config.yaml
model: "class-conditioned image diffusion model"
dataset: "photos of arthropod specimens (BIOSCAN-5M)"
train_examples: 97500
image_size: 48
horizontal_flip: true
conditioning: "class"
arch: "dit"
objective: "v"
cond_dim: 192
targets: ["family"]
num_classes: 218
cond_dropout: 0.1
norm: "layernorm"
activation: "reglu"
head_dim: 64
fused_qkv: false
qk_norm: false
moe: "top_k"
num_experts: 8
moe_every: 1
expert_mlp_ratio: 1
experts_per_token: 1
shared_expert: false
patch_size: [6, 6]
layers: 8
width: 160
positions: "learned"
optimizer: "soap"
beta2: 0.99
lr: 0.0017
beta1: 0.95
shampoo_beta: 0.99
eps: 1e-08
precondition_frequency: 32
max_precond_dim: 512
one_sided: true
adamw_lr_other_params: 0.0016
grad_clip: 5.0
ema_decay: 0.995
steps: 18900
batch_size: 64
epochs: 12.4
lr_schedule: "cosine"
final_lr_fraction: 0.1
warmup_steps: 940
weight_decay: 0.08
adamw_weight_decay_other_params: 0
Rows from block 3 of a small class-conditioned image diffusion model, named by matrix and row number. Rows with one number within an expert belong to one neuron, the router's apart. Each number is 128 + 24 x the weight over its row's rms, rounded and kept within 0 to 255. All counts start at 0. Numbers have three digits each.
Before each expert's rows are labels from the 100 images, of 14976 (inputs lightly noised), where the router gives the expert most weight on average: "strongest on" is what is common among them. Only what is clearly more common there than usual is listed. The data: photos of arthropod specimens (BIOSCAN-5M). In brackets: how many of the 100.
# router: router (model.blocks.3.mlp.router.weight, 8x160, trained with AdamW), inputs 80-159
# gate: expert gate (model.blocks.3.mlp.gate, 8x160x160), inputs 80-159
# up: expert up (model.blocks.3.mlp.up, 8x160x160), inputs 80-159
# down: expert down (model.blocks.3.mlp.down, 8x160x160, transposed), outputs 80-159

# expert 5
strongest on: class Arachnida (28)
router.5:101131122113058103107121134135109125124127142131128129144123178114127139156131115115112110132135152124124159141157130144117137185133118121142144156121107094129134111111124082127074125065091122134202135147144118127128133126138140098129112132
gate.0:146132116107124205129150087147148117143128092121093127139147115116152109127152146139128135088154117159165124115140140133122120129088131077116117139107123100118170125134144095142091114175120110109163105129057093131103136148148144195095139088
up.0:093121135164109064113113148114121145101121151152167145133114167147117122137114110132084116174110151119075169159125121117140139163146128177116130094124114134111087153122109147116173161091117151140144151152128167117122113087108134063161118150
down.0:122109129091107175126132102145151090146152139102092133146136140140125122149152103130066084150100140121098121108131135121121120147139137167112133108145134145108119121156098103161118088150127113123141171151117161113125124151149136165143094083
gate.1:145080156137158149109140094130119139142124171098107132138155139116169117103108116120151150135130121135138123137163122103165149122113158086124113153155121158153166119146170119132152129142123098086118087146179155114146111133102154128136184132
up.1:107165130136094125141130175124136106120147105145127136093098106136097141131128164145106126127139116136155106131103199169086064131159110167124110120128120128107130124107099129102119149155157128139111173138114111123096163143170110152101102109
down.1:147159131136094123149137140132127152134095094114114134151127126142098126137128159123085076113139143111159157137172088173153111113136130162146125120103117121097166143149079111135176102098129093136148171151144104149140117122077118121112113120
gate.2:114098116110131177155111102098114094130143110124165144116126145139136107095104128105062039116113138129131105109123140142120076145148117116165108164145136152145153095103118194124129133161124112107120137116149139158137114128122123143093124180
up.2:161149140151152129148137171109130177120137140130081118128166117140123155114125138169095153119143117119126146132140141150144150050130129107114164096123120168109119147147127114128176118085091143132096123132073113141131144110126115114140118081
down.2:142123124120127122091091098135119116149132162114148140108119169111130110119105095125103145149134140086101165153137173108151155101107116126075109100139124124103183103143153120132145165094145124153132109105134120106142138136122102153132106166
gate.3:125148106125146143112123127130187141119109116145107128167142110179131141130116194166113142121166121082127113189130119105149113140187089109113122106142084151114142143112111115110157108140164106158082141123140116055095158122131108119147119114
up.3:125116142117121124131137110158082111120146137129144100098112124094152120114140057102148118158120124136125154090128122132111115116065154166126142151095168103119118102127151093119120159124109136077130134136118134181162098155150138147115169130
down.3:118125102143124137154128118129086152131123136127122141148119116091138136174151092103068131122088115150167101182115115162129145114069097154135142141119079143158125136114154093143130100070140125082110100133111098159107168131154124098129150098
gate.4:097113142135080131106100127111145169147144127147129137161145126085159120141113107115109103172116135145120155133121141100127101102101112127097105160152100149128148115096127086103146126170146114107129138125118129125135143131150109123115054110
up.4:172167134141226138194180156175127131123117106076122126130122114168109137096123118141145129099106122100118101147141140117111158116155143130149144096107149090107186129157121148161145131132124145120087141102128151145125143124127140146105147121
down.4:146158130136178168166125136111113143124133099134121123125109127144089153087139143129135191090139130089117119156118137096155101162131121122139114148125106162122137137112169167153087156153134122145143083145077130128128140102139107060133129166
gate.5:156147143129127177137146134132139152143115137066101117129104095059058117106125126128128135106108097136144100121107147125120105103149137152139135128136124167144132108173179136107119132166094106131119108105112086128118122117122098181134118081
up.5:121153125146100158138147148112117124143134105062114113099095108082052135127124113101142128106097165163172080121140129137118111117150158146140132143106142150120089092183173107124095131126092133121129106107087131196125128140088116144136111084
down.5:112164149129116141137140100127132088112139113167139118173127111069036101126138124084150145094104102120126092126131144121124107099151117140136100153156113111117139134073177163170133152081158129151096107103128117155121122162136090087160133183
gate.6:147142125138175096117146159135147106126134132117126136137132137123127081108112114115161123122150140169111117130085145076145140166144118151177102156121094115155175138140129141161147143117171131166228146104121142117113109102117123147135104141
up.6:104086152124116156107087111135145155129149173140126140114128110149131068119110080157110120153125130161125183129149134168134090149128132131143093041122121095135091126108115155133126142160122095116141117164132152156125089130115152120107123144
down.6:095105099117146113128141148138140135138106165141110128108134102141143163149149113154090100154137137153159150139120094139112100189139134146125175090109127081150105133128106145111117102124092157122158102140104138141120134101124138163111117101
gate.7:071105157186096162139170159130154133156128104165128093151152111099144155130128092123120130121120153133116130129145155130117154162134152134105095143167134129153192104134101077125105174159120112081160120120099104146133125108133127144132136146
up.7:157165138079138122113104098110129121060142151109081138125103120166126103125112195135141107124153133126149121117068119139099104112120092099153126120164129134129103175096164159130159122128167130121103144124114147100110171147107148103097130104
down.7:154122127160092132112188147131122153186142145145142095140107144192130155116151169130138128142144117112146119142164140128137105142113169129140112132129113150115125084143162175142142140106088115128110153123125168103128104098165126137095139146
gate.8:139131140118122123121117110116120125115173137114120117091109140140096135123109154131157111145124094109132159104113116125087121074164117085130101108137092113130150070136138114087140124149155096111116177164089111140095125147151124127125133133
up.8:129133161112132162168136157121142126102077165157096133163149097122135115132154090105129120164077138151124134158121151187097130102151122177123173156125137111136119156109149131140157137119114122167093088135163126122090136079101108175097110154
down.8:144156156132118113110124142096161094126141161134113131130135129104123117122135104150155127104140146119115099107120121133140137132129128131101153143153067139112119108091151110110083131109109113142104126145134145093108116125122133183123119141
gate.9:071144136151128136143121114125129122178193141126075135159149106115139146104108128146106136121104099149126139123157158135145127139131125134129105111154125095141172103134095094151178097154141120119130130113068121163119142182129169156147119119
up.9:122139134132131102150112124198111110132145100076113144138115105108182088133079157130116128136156166139132137091177096166121130158083125097116119123105148127149125136145142130120137158119099135129142092104121127107168128117146126139146113086
down.9:089139110129089180143147096116129156126060111184163093108120136114147170147142142159126115183102150154115154184096113149112142146102129116116144141118106145142157132101122137125157146124166147144137126100142145152140132134152148079180129145

# expert 6
strongest on: order Coleoptera (36); order Lepidoptera (29)
router.6:132137074114140123123129082107134093116115119107119101109120077106108127079117151102126138112116100085127111094141126105137106114126113105128109097113099123106119095086122157163118114116148112133112113144149118083105135127126128088094143112
gate.0:153118160137096125149102121126155143158163153109127110142133109121113165125140112141118094133138120166130075122133106133113143179156080142105149167085141090166118125147153094138129157152117132119131140109143134118146104136121162155117169134
up.0:163113148119119110141110126097119140143102072145133131154140148099154110147115189110135151150167110089090124145136162122133144149156097169130149125132149085155077131092133096138083126130103093193138130093140146105144119138124144130141187152
down.0:129124117086108137128131142148113105116105104128168166109114127126120139104114122136127114125206087134107157038116151141109171129104179131107148127108117125179133131113137105122118103118128123142121162112122156130162142091154172111133163095
gate.1:121150092108129149142127088133185157156140095122124134130209093143124147109126111144121104080116134166112121126125169140126135180116118088094133087135141109155132111131155149132144112136130127145122131124139119137153153097140149107139139156
up.1:140143086093106143119121107180141182129130128110112149121144108124126130081111056135121132097109127158177125136165173189141137119143159078117133126100125166157127137169146127128153153102126132126090120116143153152168097115126149105151150131
down.1:137141123167106121109097148087131110139109110141130101131146133126110120133106103129153128095109132145139123148124100169112122132133086088098112103093102144176117087108119124134124123181131165120137116095106157130089150123155164157130140134
gate.2:143131139083113129082156158136098087131123111149104190143124158137112072115134155068141133149150092113131159145125131135085126097121131139125148101134111133165116130107111145109108148145139056152157129142123136118123128150150150132125156092
up.2:115087127067077134154110126111115132142104161104126127119155121134107146160160148107110129099100126132176114071118117094110175138149093147145125154131092133114156111145136117148153145123133165115116108146111123121133107077118178122122172129
down.2:137083098125151124121156109144167100122163140081149115126138124100117149043125147132135098132117104140132141127136110126134132095125158143141150120147157113148111103130134121120111109136119135110162149137095132118123139133143131172113188081
gate.3:141122129155082130198091161102080160146132137119134145126114136107107134161120129116159109115124173162143170133111153143090146173102121122091109101139127144157159110146100122118121160124130128122116144114084156118102142100167155137137128153
up.3:122116115191097096115116140142156142141148147113136156138125137143120143159135099107112124123147120122133151161096098127129081162142105129138140123149161140109111130167116121137102151133113148151105119165111122133150200094078116108106124123
down.3:172123130084141108168074119144121159119108139127125115146123135141154177151132126157104115132149123146127157156106131090120108121127134163120173129147144160161148140089083102114123103169103107141129145137122137113176102117137145148100153113
gate.4:092093112127105141141070134149145129105155110122101165137091120113118145148070143171133119138114120122103166152102117140142143117125114091055130123123188116107105132148110145139115121112120150119114152124097132125133150133120134122124161163
up.4:099092095126120159116119128167113152156149110130084143149116122110159144161086148152114150137109114157141144153175132156090158105160133100071117146117161120141099105131139141144084135128095096131128145178134115121150149121152144119127172144
down.4:097119112135136102131164148120172127109126142142151135143119152133138119113143117172155161153118148133140189127108126127143070137111144112112123132137108105165144129133126112144147150184129123094120108136146114149129092113117134179130116146
gate.5:134110143064118152085121158100123137166176160161141092126076163126107150134132111107142130155097121090136120165129173137125137115106124144142164126104118121140135120144141122122111183119123108119129093123122134157112147143164104118139131106
up.5:129152130199131091141130076135116091079112116093128177138152118173158122123152167122137134105180120145123139092114125119130124118144139142113111114137116128124149147082110108098132077135145113106125137125148087137145120138119117114131125140
down.5:105154129087127156171156145143115175148165084176140113128161150150150148139111162135105116104191106149114094174128135128126137148137113135116129126139143162136135137157118133161151176121121129124144144133109103112126158133163128113129144127
gate.6:129096147150166178108164099152070121162140151109139127150173136107168128117112120156131134136103146151200135151182140180111099102158141133149119123100145135112142111108122128149103140168109129096135096138152110145147124139119149155133134076
up.6:102130118083108083157090136140143105119138111138129154096081101154087120160119123158149157124144116141120124081128137116153133137121148132087168180086126123179116150174143127092146181087173142144098163119137139125075122100111107131140116137
down.6:144166127135131135166169088139168126166120118096146101163128128152082143101101127134133118120125139121094146137173124144136129151125141129131107112149173125157161102100132100168145108153102144167142192153135136151149111150119150115110128091
gate.7:113104098178130098105095118133117108128159081140105127107060127116143171139122137088120148102149106114127132082147126088132144135179145105109099148113101141108153108130125106149150163121134119135146181146127140099148081081117120131107111146
up.7:137124130121142153146150151119128159132080165150169120144170142116133151117142169140141112098107136111154086149114135148119121113154105132136124099161148136150119101121116159143127128118078163139131094132163103115129116155175136130097117142
down.7:183106091169096109187114167133155153133100108147100137181143134134112137103146091123126096095148134133113141129125124140132137123084138114151114108146157119093143151133115147104164145130122141145131143179153146181078135133154128150118138131
gate.8:119086154091124146101180115092112125140127142118131132144130136151095077091128132109118176130150123140153086115147116131139134129119150155150074158122118119082117086122122111147141136154123122139141131173177130112129115111104128157135155101
up.8:146173135119113100157067139105172139091130112135158130094126126118150130131168131124147097138138147094089162113093174126165109144116115133123148140116112145169146183109112123061105113115157148103135136104090132132084136136116104134113092153
down.8:111147136145158121117159137142151111151148129135139119116105087127128138181132142175127075139121112136121113103142128115147103118135133128102140135090124119142126142145113161152122145186110126114149148129188123129138119120092117154122118128
gate.9:149150080123110131118119127134170152123148140084091115118115086122094113154095105158117095139121095154165072115171118153170115154070091092130076158118144139162114118130134143130110121127128182122114152129142116127130161100149141120101114139
up.9:128107131124108154093114168138142144131148099094125155156155118159110134145144140118106146147147094087108128113129160124163156151093120089132168110129097107138134123139147148141112061093163104109122139144110105145137161114157126104124131132
down.9:140135196170115112115093170113142092157093123185103111098110149135085157180117121120138127138084144108149116156138122163041122119083117097162116113115127138112139136111115123097127142146119089121119132143138086131132125195101156132119108138

# expert 3
strongest on: order Lepidoptera (42)
router.3:153170139145129121116107125167150107125125140148119165111141151154150164137127160115126116090145137093167143142153188158136109052155125130146154133124108097150157131125134176171080153112117130125135155137134103125131157147163171113115138129
gate.0:171111121122134116106115134116102123140124131143106126103123128125117135137107096113148180123125129113112146133145111136127174102098105117127123162115143169097093138161145082135153103084116160142156134167126139136135126110126135013166162107
up.0:130126142136129130106122160139130122115114120130095143115130129142109127159121109131117237118129138135099134120158119146128137089110112119108127145125139150141083144141162087149207113102090121123087113203148122134114123134126131172127134090
down.0:118153138128090169164204129134109135134119110129116114126150139141129106125130122147165108099143132103121188123114129145121141084116126117155109145085099125096071137116140141130162127131180116125121127079120128151112120135144121146140163139
gate.1:125172168152142134117125147142142094146174109136156142098122096144108125124081150155135096109115082110126165126106170139164088153140121100105088135132105139121117138068107141104116160161128107121136109108135091170141110120124091131081123157
up.1:144165167152139133121121148152145080146170118120181163119142092146112126133098124148152115100121112122116134147125170111166105136131131105104090124112106128133137121084097149119136167136131112121163135102141086180154095119119099124081103162
down.1:103168120111122074121116127113122162102083133142094097148121165129116128129153140137135122145113108126137073102154103154097089165141113091120157122111174126136110142183096149145128097175133170133114122125128100192093156131105117115070144091
gate.2:144121131113099101118146151105119100133153135117148125107064126158123138091138155088151154109114093161142132142150109153143100152171183119130152140150119106151140124100114127154131153175113106134143146133124141157109084150125141117119122181
up.2:145095120115139146139133109150128158125096138136056109161184127123151125115128110144137124126132131119101118118140137101095155113103107105137122082147132112109132134191150125121135092131198159160109090118128127062122168104132113148170128069
down.2:150099138126127102142123116081122088158157152125160119099177130104128145127103117140125109127128126104108153128136133098146161084091145110112133048165117107114157109093157124136123157110097132169131114126165115092125087131152136142154137173
gate.3:160109115165127122114124158140156130114121119162115135120162137089160131128158083140118105113144131139093125140138138088120125131144106091120116077141160122103136121159099086164155127165143136142130089144123098118100154102150178160157123114
up.3:105118113107146145176099121125138119112144161111137132138086125167134144120076152130121136126127127105131113102100102134128142152175148151147127165128100137148118138108119109127136153116149127122118152134130163141153112181099109113095134159
down.3:107093140137096117144131112148135132124139134112140124111101121144105133164158155120089074092115124104139148135139134137116145111133132133125136115158118137149132114156153070139136123120131144128158167135135156127104147104148108115108119083
gate.4:127101106175058135112126160115142165186154144110130126119112111134143142129121121146140097131105145098126127061065128125109115138143102159137091103104099118145160156148118091113128121144171106108102110151142112116136102123127121142144101147
up.4:150133200154134077096132110121134145121116129166134127175103104119103123140127137086202152074188140119093120109108115138129142124096111085143136132162131137111089138095121139151144081120161144128162150136121142154121124132109141110124148136
down.4:180123155144086184138141121110090157163125121136128114129117094111123104185133095130119144120122142124162183116128138129134087036107126139129127082108101178130122141112135154140183123089124128127096118133098130148132141124113136099108106102
gate.5:130186127111116133140131150143129173118128158184137125117107121099106120112109121140148131130118122115135128107138108152159115112092074169121091134166133124124133144167159137144129142153132135135112125122137131147152112148116113126141143110
up.5:138090107157175132126111116093115103111118107061116130106140091138160123148156150116135132145143141121140113120109152124103156119132168123142145132074112156135113119118089158091115121083112153151079136116146115109086115105132108118108155125
down.5:142198165132094101106118147114142119127143119102126111120125088121129143105136144080114130170140123167121073108147141143140106146119171144084141120128119164138141111140151086132134145137095124119142148103126133141146143143104097145130109133
gate.6:170170139105125150129150149146127110171127134139101092139136152128135153107135158122152124139089113152155136156175131106142138136146140105134102085159102112120135097143129147147133141172129127144149080160122131131158104139137166119132112112
up.6:122187113126119160101131104125153126166115160087104097154125167155142155088168174129125118148136104151097120133125095148149111110097141089173117122152180118121144105124165143117112221139101091179116112111143150099138115132113111150115109123
down.6:118167142130127153099117117106141158103147146154137161111133081134152124154121143106151129132090135148134104090114115133107124140154118132123143172141103078196139115102138158139083148128145120108105116132131122145150117162136159149159148130
gate.7:125105156117145108092148092188134126104151179113151126141158121087076129113085174146143151107139129088087110106172157130134147114137104141119141147131106120137144064165148126141118152135128119139136142120113102163135123209108086136172103167
up.7:139147101162125148149107166057135137131116105142107137139113117165151078149185109126132137152122105161176116114100096138130092135152148096143114157115135141124109161106151140083109097087111130093161101132136142102107109068134135107054176101
down.7:118121136100139097126144101062138120128133146140112103141147146142118141110108154123122148153152116149113170136141127135134096176155134107105143107150134134145145134157160135158164105105107107114095132108103108108139168132129126133117093134
gate.8:156133108121163086136154132145122150119169136161138136146127115120111180061128120100143143108119117115110143162151126147114161122165150118126168106127115103110151112141106138180134151147089141139197136129123136120112174133140173066140075155
up.8:089111127121151145143150120155110117098161127136090121130075107141118142131115135189131100113126122096151092120144127123133165112121148069080125131124155133116116116159127176120139102131127119133130087140155149092142113160144121144147088148
down.8:092119131129057097171119141118102141136106119133159138136105132136120106152150137163154071095126127115144114120075122160123142065130119085105106132112109113113106141117129126109160151162156125158150107141123137142119102103126140112153099097
gate.9:151130126151103151108127159152107127131125121124101142115139124136134146078131120102088082126141145110145209138150139125160155101148148087140155104144137086152113112160124110179146166195154103172156166166105152140143150126156150155153108139
up.9:123134139161128115176127142137133182092182115093152088144098090175113104108122137134147135132163139076129169102102139107143103131113112120135173124123153127105126108081103134141115088132152136122129113084113087156104166123120143137079118098
down.9:072113148129101099142130113137156139099151140110091082103119199125125119128121081143186153121152101118120103094143101096147097131150127137120107131155137140106130116130136150151137117160113133104110162116150127121137123119097102175116131146

# expert 0
strongest on: order Lepidoptera (27)
router.0:038117124128099156123140127133096135120118117138122138130112157119123114166124112134047079157124145122116160132137113143121135183137120122151141154114112162116122120122129049120108121126116133136090124144118121131131123129131127228125094135
gate.0:163085111138126117112129155121124122152122126186112143129142194146123098131120143112140132128121123144163126142145139149124143125149126123165119137126092064136169113126136060095128129116145096090150104054123144132124112127148154160117095158
up.0:113161105125155127132128096113113164138132134103146140139115102136138126085171107126120172101128161134116121142116117111116137075143126123129127142127110155114109133124138164147117136135084155165109145177122126135157141094085141177152184106
down.0:164148132107058125112112138135088124132138166164156131155124146102150094063093113132127141127111134135110135116130124110132124159144112153108139111159115155134120096112110141164124092120130110137124165133136099096118140148168138170147120146
gate.1:104169116175116147106147128159122083152111127140136118095142160121152147127116141125156122119135099120132119135123170119135139112139162142170096127130090156150156027103128142115154122142156123089142130124123106101109133120134188156105162085
up.1:121134130200137137144147131147106102167125130093120130115129153099152138120136118158177163097112111142156159144140156100126157169139146148172128112117118159124171065100113126133128136153143110125120169118105129125149112139136171180127129135
down.1:098137142066104123119097077095105137105167111105100137155131102125122116124144131127161118113124090114122157108128103129117174120155111126174157112161136136141142231131139127140136152130109124125115120105107112103125143142136173131107155145
gate.2:178155130114086150124131121119125079115139067106102080147157134108169162122085125108095158121135131095125144098117123114153146123101112104104125145140128100158111130117101114085165141135144131086135148110129104124104130107145103100112096102
up.2:125143177129111142115148150063123101138164101104098136129129133146099151114141127129146112135093146114108152177126132127126106088117133115135097147110116099126077167094095144122112142118108128145143140124140139121101081105145078105128148133
down.2:137144115115063105129149125194099114119066142151147111107143138114138067149119124129123132118108136123099096074125138129102094095134160120125177135121121127127103106175081096114137111098158130147118149110098129129142150139123105090120121120
gate.3:147187143124127066079113168077119137116136094138127155080073136136135129118161143098111136114153089121162128139142140150141096116172162127103171161146127143140140129141111124140121124166092107115124118143117084170100092122120148123114120153
up.3:119171163126126083094118170073116129102136137137126138126102125131112135122135085101111141110139112150170161115141115131150106153180163140098134144156139100137114136138127124149119139121076114133111104158122085144100078103097133108133113109
down.3:134183116133140129085118112186100122147120132112116111152068142105130125112108093124133140131148114146182092118110132150123089129174095128082112146123121116119118128145099148079142133155156140126118113139120072146145175134139129141094136118
gate.4:072131126127118151113164130153110154135132134135162112144111130134125139102146141095087129140128125117102156114134100195108184142161104149114127174148169105145133110131149105186175114118118129151132100127120131107125132104140108094124093117
up.4:117142107105155078095075127128161147156142119160128134146104073120101111140117138108116169094089129091131104115120107144109099126116085113141118113131126116121119091100130132118181116086096105108163130136103149099133141108144129154076121086
down.4:121164135135098172168162124133185141141131102141126151120133161122096125098138138117118170113117140101116156125131110078140116145116127127106123116138135180124167153125144159173135102161133133119132128158102128131141117140143094124129170159
gate.5:129160115129204070169118087134141141113119105170155158124136159123125122141134108118099130117136167121143112163120125118123110116109141130151148161084105197104110119136139111113152151038102142117140108099126162142140131123123123168115148123
up.5:113133130152114122155174127122120141124123094139142136130137176140111111145152092130115116101097171132117151150109122123140144096118167112112136142125104145123154143143123099141174133111138128154160130094081161173100127134100120171136064151
down.5:131113096141151136156151152128160115115119138122130123159136090120118128147156114189104125139133130129157132130106113121134067114125116117099128156141118108131142139130136136146103146188110113095091134107123143116125134114116122063107128150
gate.6:133117145088134128113118096156128106126101098119108107131095129218179120114100146099110136104134161122166118076137163154137083101102113125130106151122101151164154111122055149121112169162119140135127118139110098159160126163137148156119136132
up.6:122110135089133126136118134151130099124110107115089137154094123199172121114104177090085111100133157105100151057122150144122122148098092141121140131108116118161113148130098127149125134154118136165084134151122114147142118132125165100109123132
down.6:141113130170106151108113155105102145125157115146155135122088131205188142115142146113135142119133146098142125188111101148136103114109151112112150161129148115150118147132057128123126111122134130141130124121149111128100131114120159128125166116
gate.7:113134105114139156112173067131115132138160110120112101151143144125144134109104145128169153130105141154136156162126139132119102167121123101176103143149094151128143098117077120124174150145136126089144113151110114104103134132130152146111134105
up.7:149085110094146112145158153142144125127129093187115106126116106154084136132146137155143121147114144145080154133101131140078082134183144138119108146118116123173113115116161127149125080111125124154143142136152084096156088109157086124163155100
down.7:136082134177129119146097114104136146114131093056144137138098145157087109132119126130146117128143136133084143129172138142163086131176109144121154119148135131175133138136151112092118170131117137152116166134119088095095157147127102130140162135
gate.8:076093103108135132156180105137100158135148132118139117129125110105137133093146115136150156113129160153123141147137084099109117156123130132150137122159104132094116100103109130195160125173095138195134151152096150110122118126142151203134113140
up.8:040127133123158137137137120142178131147136117128117149167131101111109118135113121125089188142106137166108112134108140148126126147131129129106138131116145095173113117134123105130115090102057107134191107177085108132124140136127128125152166119
down.8:047140102140107115132118147119172093103117106134147115078137171108115124141149130094118191134104164147103111119139116150125119130127136128139108170130115113160105123113148079138155155135206140130183116157159128138115117122121121141150129171
gate.9:085135106118154079175123125167148163110099098154118137119154129136091134118108105108155169147105141137104144144137125076102116129122145158136128165123137210086116138137142107151157147124125149158158141135141154104132119114122107184153144135
up.9:085122121144086111156135139129113155123097113152104133115136118114090132114126106089162155138110137138118155113131125093110136136146133166148111205165119195121143138152148115131144151138142139136118143116133124085137108130118111162126103158
down.9:109148129130103148138178111116176142172146057120170125150146106141080147148134109085158145109111159107091140132117147095142119157109114129139136154118149165108180117109155094145135114101150143125111135127136147160121121146125109089145078130

# expert 7
strongest on: order Hymenoptera (72); family Ichneumonidae (26)
router.7:176110085102176109139136114122145136129124109134133142113136120118098161073093122124173115103118129121107064147109143137108121120115107114111129114112144088119147124142109160114150131176148127106117152071097131106118109122079105154124098105
gate.0:120119134112127192148138148154175153177174124148123154152124061151158138126104128115147113131136133144118162138140130152155100130165133117152113106166134110143121132120107081143105150166109097099116142152169109137134116110110172135127113122
up.0:110115139131102174142180141164131113175168093144110156149109082149148137143120116106149108111121138149114108159145117156137083082136121113182127125149142134133080128140106118154105142127133102128152142170123112169144150130087177105146118123
down.0:110113104132139062141102119119156113081099097123136119094138182153157110151165132113150094137127131144121155134139106160106100127137143125135138114146104104125096115116111130118072130090149145095142140113103109152127129126149122089126115156
gate.1:149149106135173080145164096123185162139144134121126124123107082139125135166136107158093157125119120125124078154134131089116092183139129118136134118123094077104142100122092118125142131164144115098092166079119118107157123154159109087112108114
up.1:085112124128092162125142125148090139128116115124144124097155179127110133105146110129090103103147139091099167104131113155117153077091118131131139140077158164115105158130124142146132098126138137139162118161145117144131116149121112160128096122
down.1:082105109116161120111146092120079135149137103115133106139145100145134132165117134114170116147136137129106114152117165170124170093111123130111120113095088158120093098118152169103132157125170116160149105153100118158120139138169128173150103110
gate.2:117143135096094134151104102105152118158100094123084123101160096097104113117141153142095149110124107131115110094137111126099169151152060135131104144127118146140127100113165144095092115147126140163145129131137177135093094147154162124099142127
up.2:136144129157153129107148133164100122098119117134145138114139145148174081135149123118140132144141148109142187159116134114165086121115180122125146097133113153121135135153123120107105165109117124120125125126131116081148137099153085123144108145
down.2:130127146093108126117107098092107126153100163127090106126121111160163116117134092122138108141123137117161120100131127109108080129114072110147110129130147134109129130108115118087155106134129142109127138117134073094087108181130089112156121118
gate.3:137093111153137097091122120095106146170150081125114139093099169122091125129160115134085111154162130129144095148161153187097131106166117083130080136185138139117147129106134156116157128144123095075137097108104101131141129122165157158157142171
up.3:119169126100118137188127136128156133092090182128136105163145080125149124135087143120155114116099108126113143094096110092155132128082136169110180119069128122125117129151122114132109120134138162167103159122164150109112099132077085082104135119
down.3:120168099152119132161110121117124174163166162124124139097165150130159120141175133129134153117100111121129106144152127085094122105089127166122072115095114103120153117095114093101124141130131077174138173127139165121154144118144089126105123141
gate.4:140141086111137128084135110118148150139128093136155135079114142040148138100117111098123139130111120153097148132113174133108132129139131138111139126129137132141105142119122114131119154142107125182129160138125112122109163080133154097092128126
up.4:129100134171118121142127161159134107143107142119106128173131134214074108131132141136125130133136166117136134124122085135156132138114126135137107117122121120116138124140112130112137135134125086104139099119122139133134086151153080136157143130
down.4:140107117102113145128130096104141132122142112142149130076128103194085160142136151118134125125132164117114111115153160139109135133117124148119154095111123127138136139114107129176129126120126179098142114110149144128125181104112096121162147125
gate.5:129096103146116137127094121140118160134159131135084116125122090142142108121082149131119177134073138163142104135084122133163158165120141106177126119140088170145112128130120127116098159119081153128137150131093130118105161103140137113132136149
up.5:144113113134123111119103133122148164115153152105144115113116117128150138119143150112142121143118141148128136147092104119147170130136145125120108119169106120162112152118119113123105158146088137144134148150115140108107156106118110117125158133
down.5:142091141144128126129147148127158105136108143121171161180108139129128132152179181102100134133103138137154138125154125138076138124132082101134133141151141134171135127138120120164117121115142103131109117120162143118173068141135108101130139125
gate.6:102145176127144137094111167140138047134161119123152163096140121135105109122059112130131095144122104138121125095113188131131093162137138126135072109101143138152130143121116144125126156146095089143139107117124117155091100124120126118118125165
up.6:119135146141120165126137132132181139146089130141107112106148152161140159113164167139131130148139127108118170117093111122156153185118148138085123141162123115129157148144155130079081097140141170138132128124129131113177163142151114124126132109
down.6:141127161114105147176102154138142080126181125122156165108147106117149094145070165133123152110127129097129141113141174115112148110104137139132097121189134118124162133116154118128126169130116076114134160119149146111079092130129108129130144155
gate.7:140149080099121128137118128143120132166179142122098153165116112102143145118131103144130101111126104146140075133176104110092149109111134077137136123107128113152104120108157123211123099183118112145135112129107101140106108154072127113111120122
up.7:163149134105148156080142111120119108137162120098123133137119133098161138140143151115159159167156125142126145123128132095106147154110127153127098128129078127128159113131129137108124110089162129133122135119118096144140106167163127152106132075
down.7:131132158146090093083107170132137168130123134137145146134117134124120142093124124111148156123129132110129063115135127105146107172117125118145126132120178147116141151131097141131138127197106139130113135117136114121138124129084120123106116175
gate.8:151152115117101107151125099136142105143128112157141132093151098080132128088145133122068138125128118146139074091144091088095147112159096147123101155114112128138127087119166144142119115170103144170160140158157163145137100114107158113121144119
up.8:139110065073104123122109124116127118115141125110143120141133117116129131156147128151166102124147138174158176109111126096124172136163093113139105164143094133144161115118149075139158125114128155106128130123159146097101117119099165128123156098
down.8:099105123143168166116142122112097162125087138152103133089127145141152140103104130123197161154146117146131093136127123109117123150118124117127127127151161143122194107142108100123138148134162116119107131122088129126127144102161153155134150138
gate.9:105192136114141085126126111137121133120116105112134130086133116160092104104135107118074123088137122055099137168092074113104122116113094114157125103105112145116167123167142194141087145164136139164104161115113140118133111097147113113136102109
up.9:128117099131133131145135164117108132150165131147145123166136145136114147127113158108149092159111127189172107120187152130142130136104139138141167138145093088101107125084117096133170157132108111144139104145136106145110169109105118121135141116
down.9:118107161139131133118133112144134129122097132118117148122132115127115119119137141092108077182123128171141156130092102140119134092098111128140099125115180121117129127167117098154159122112137154142131096127133108161146088135146123118141149171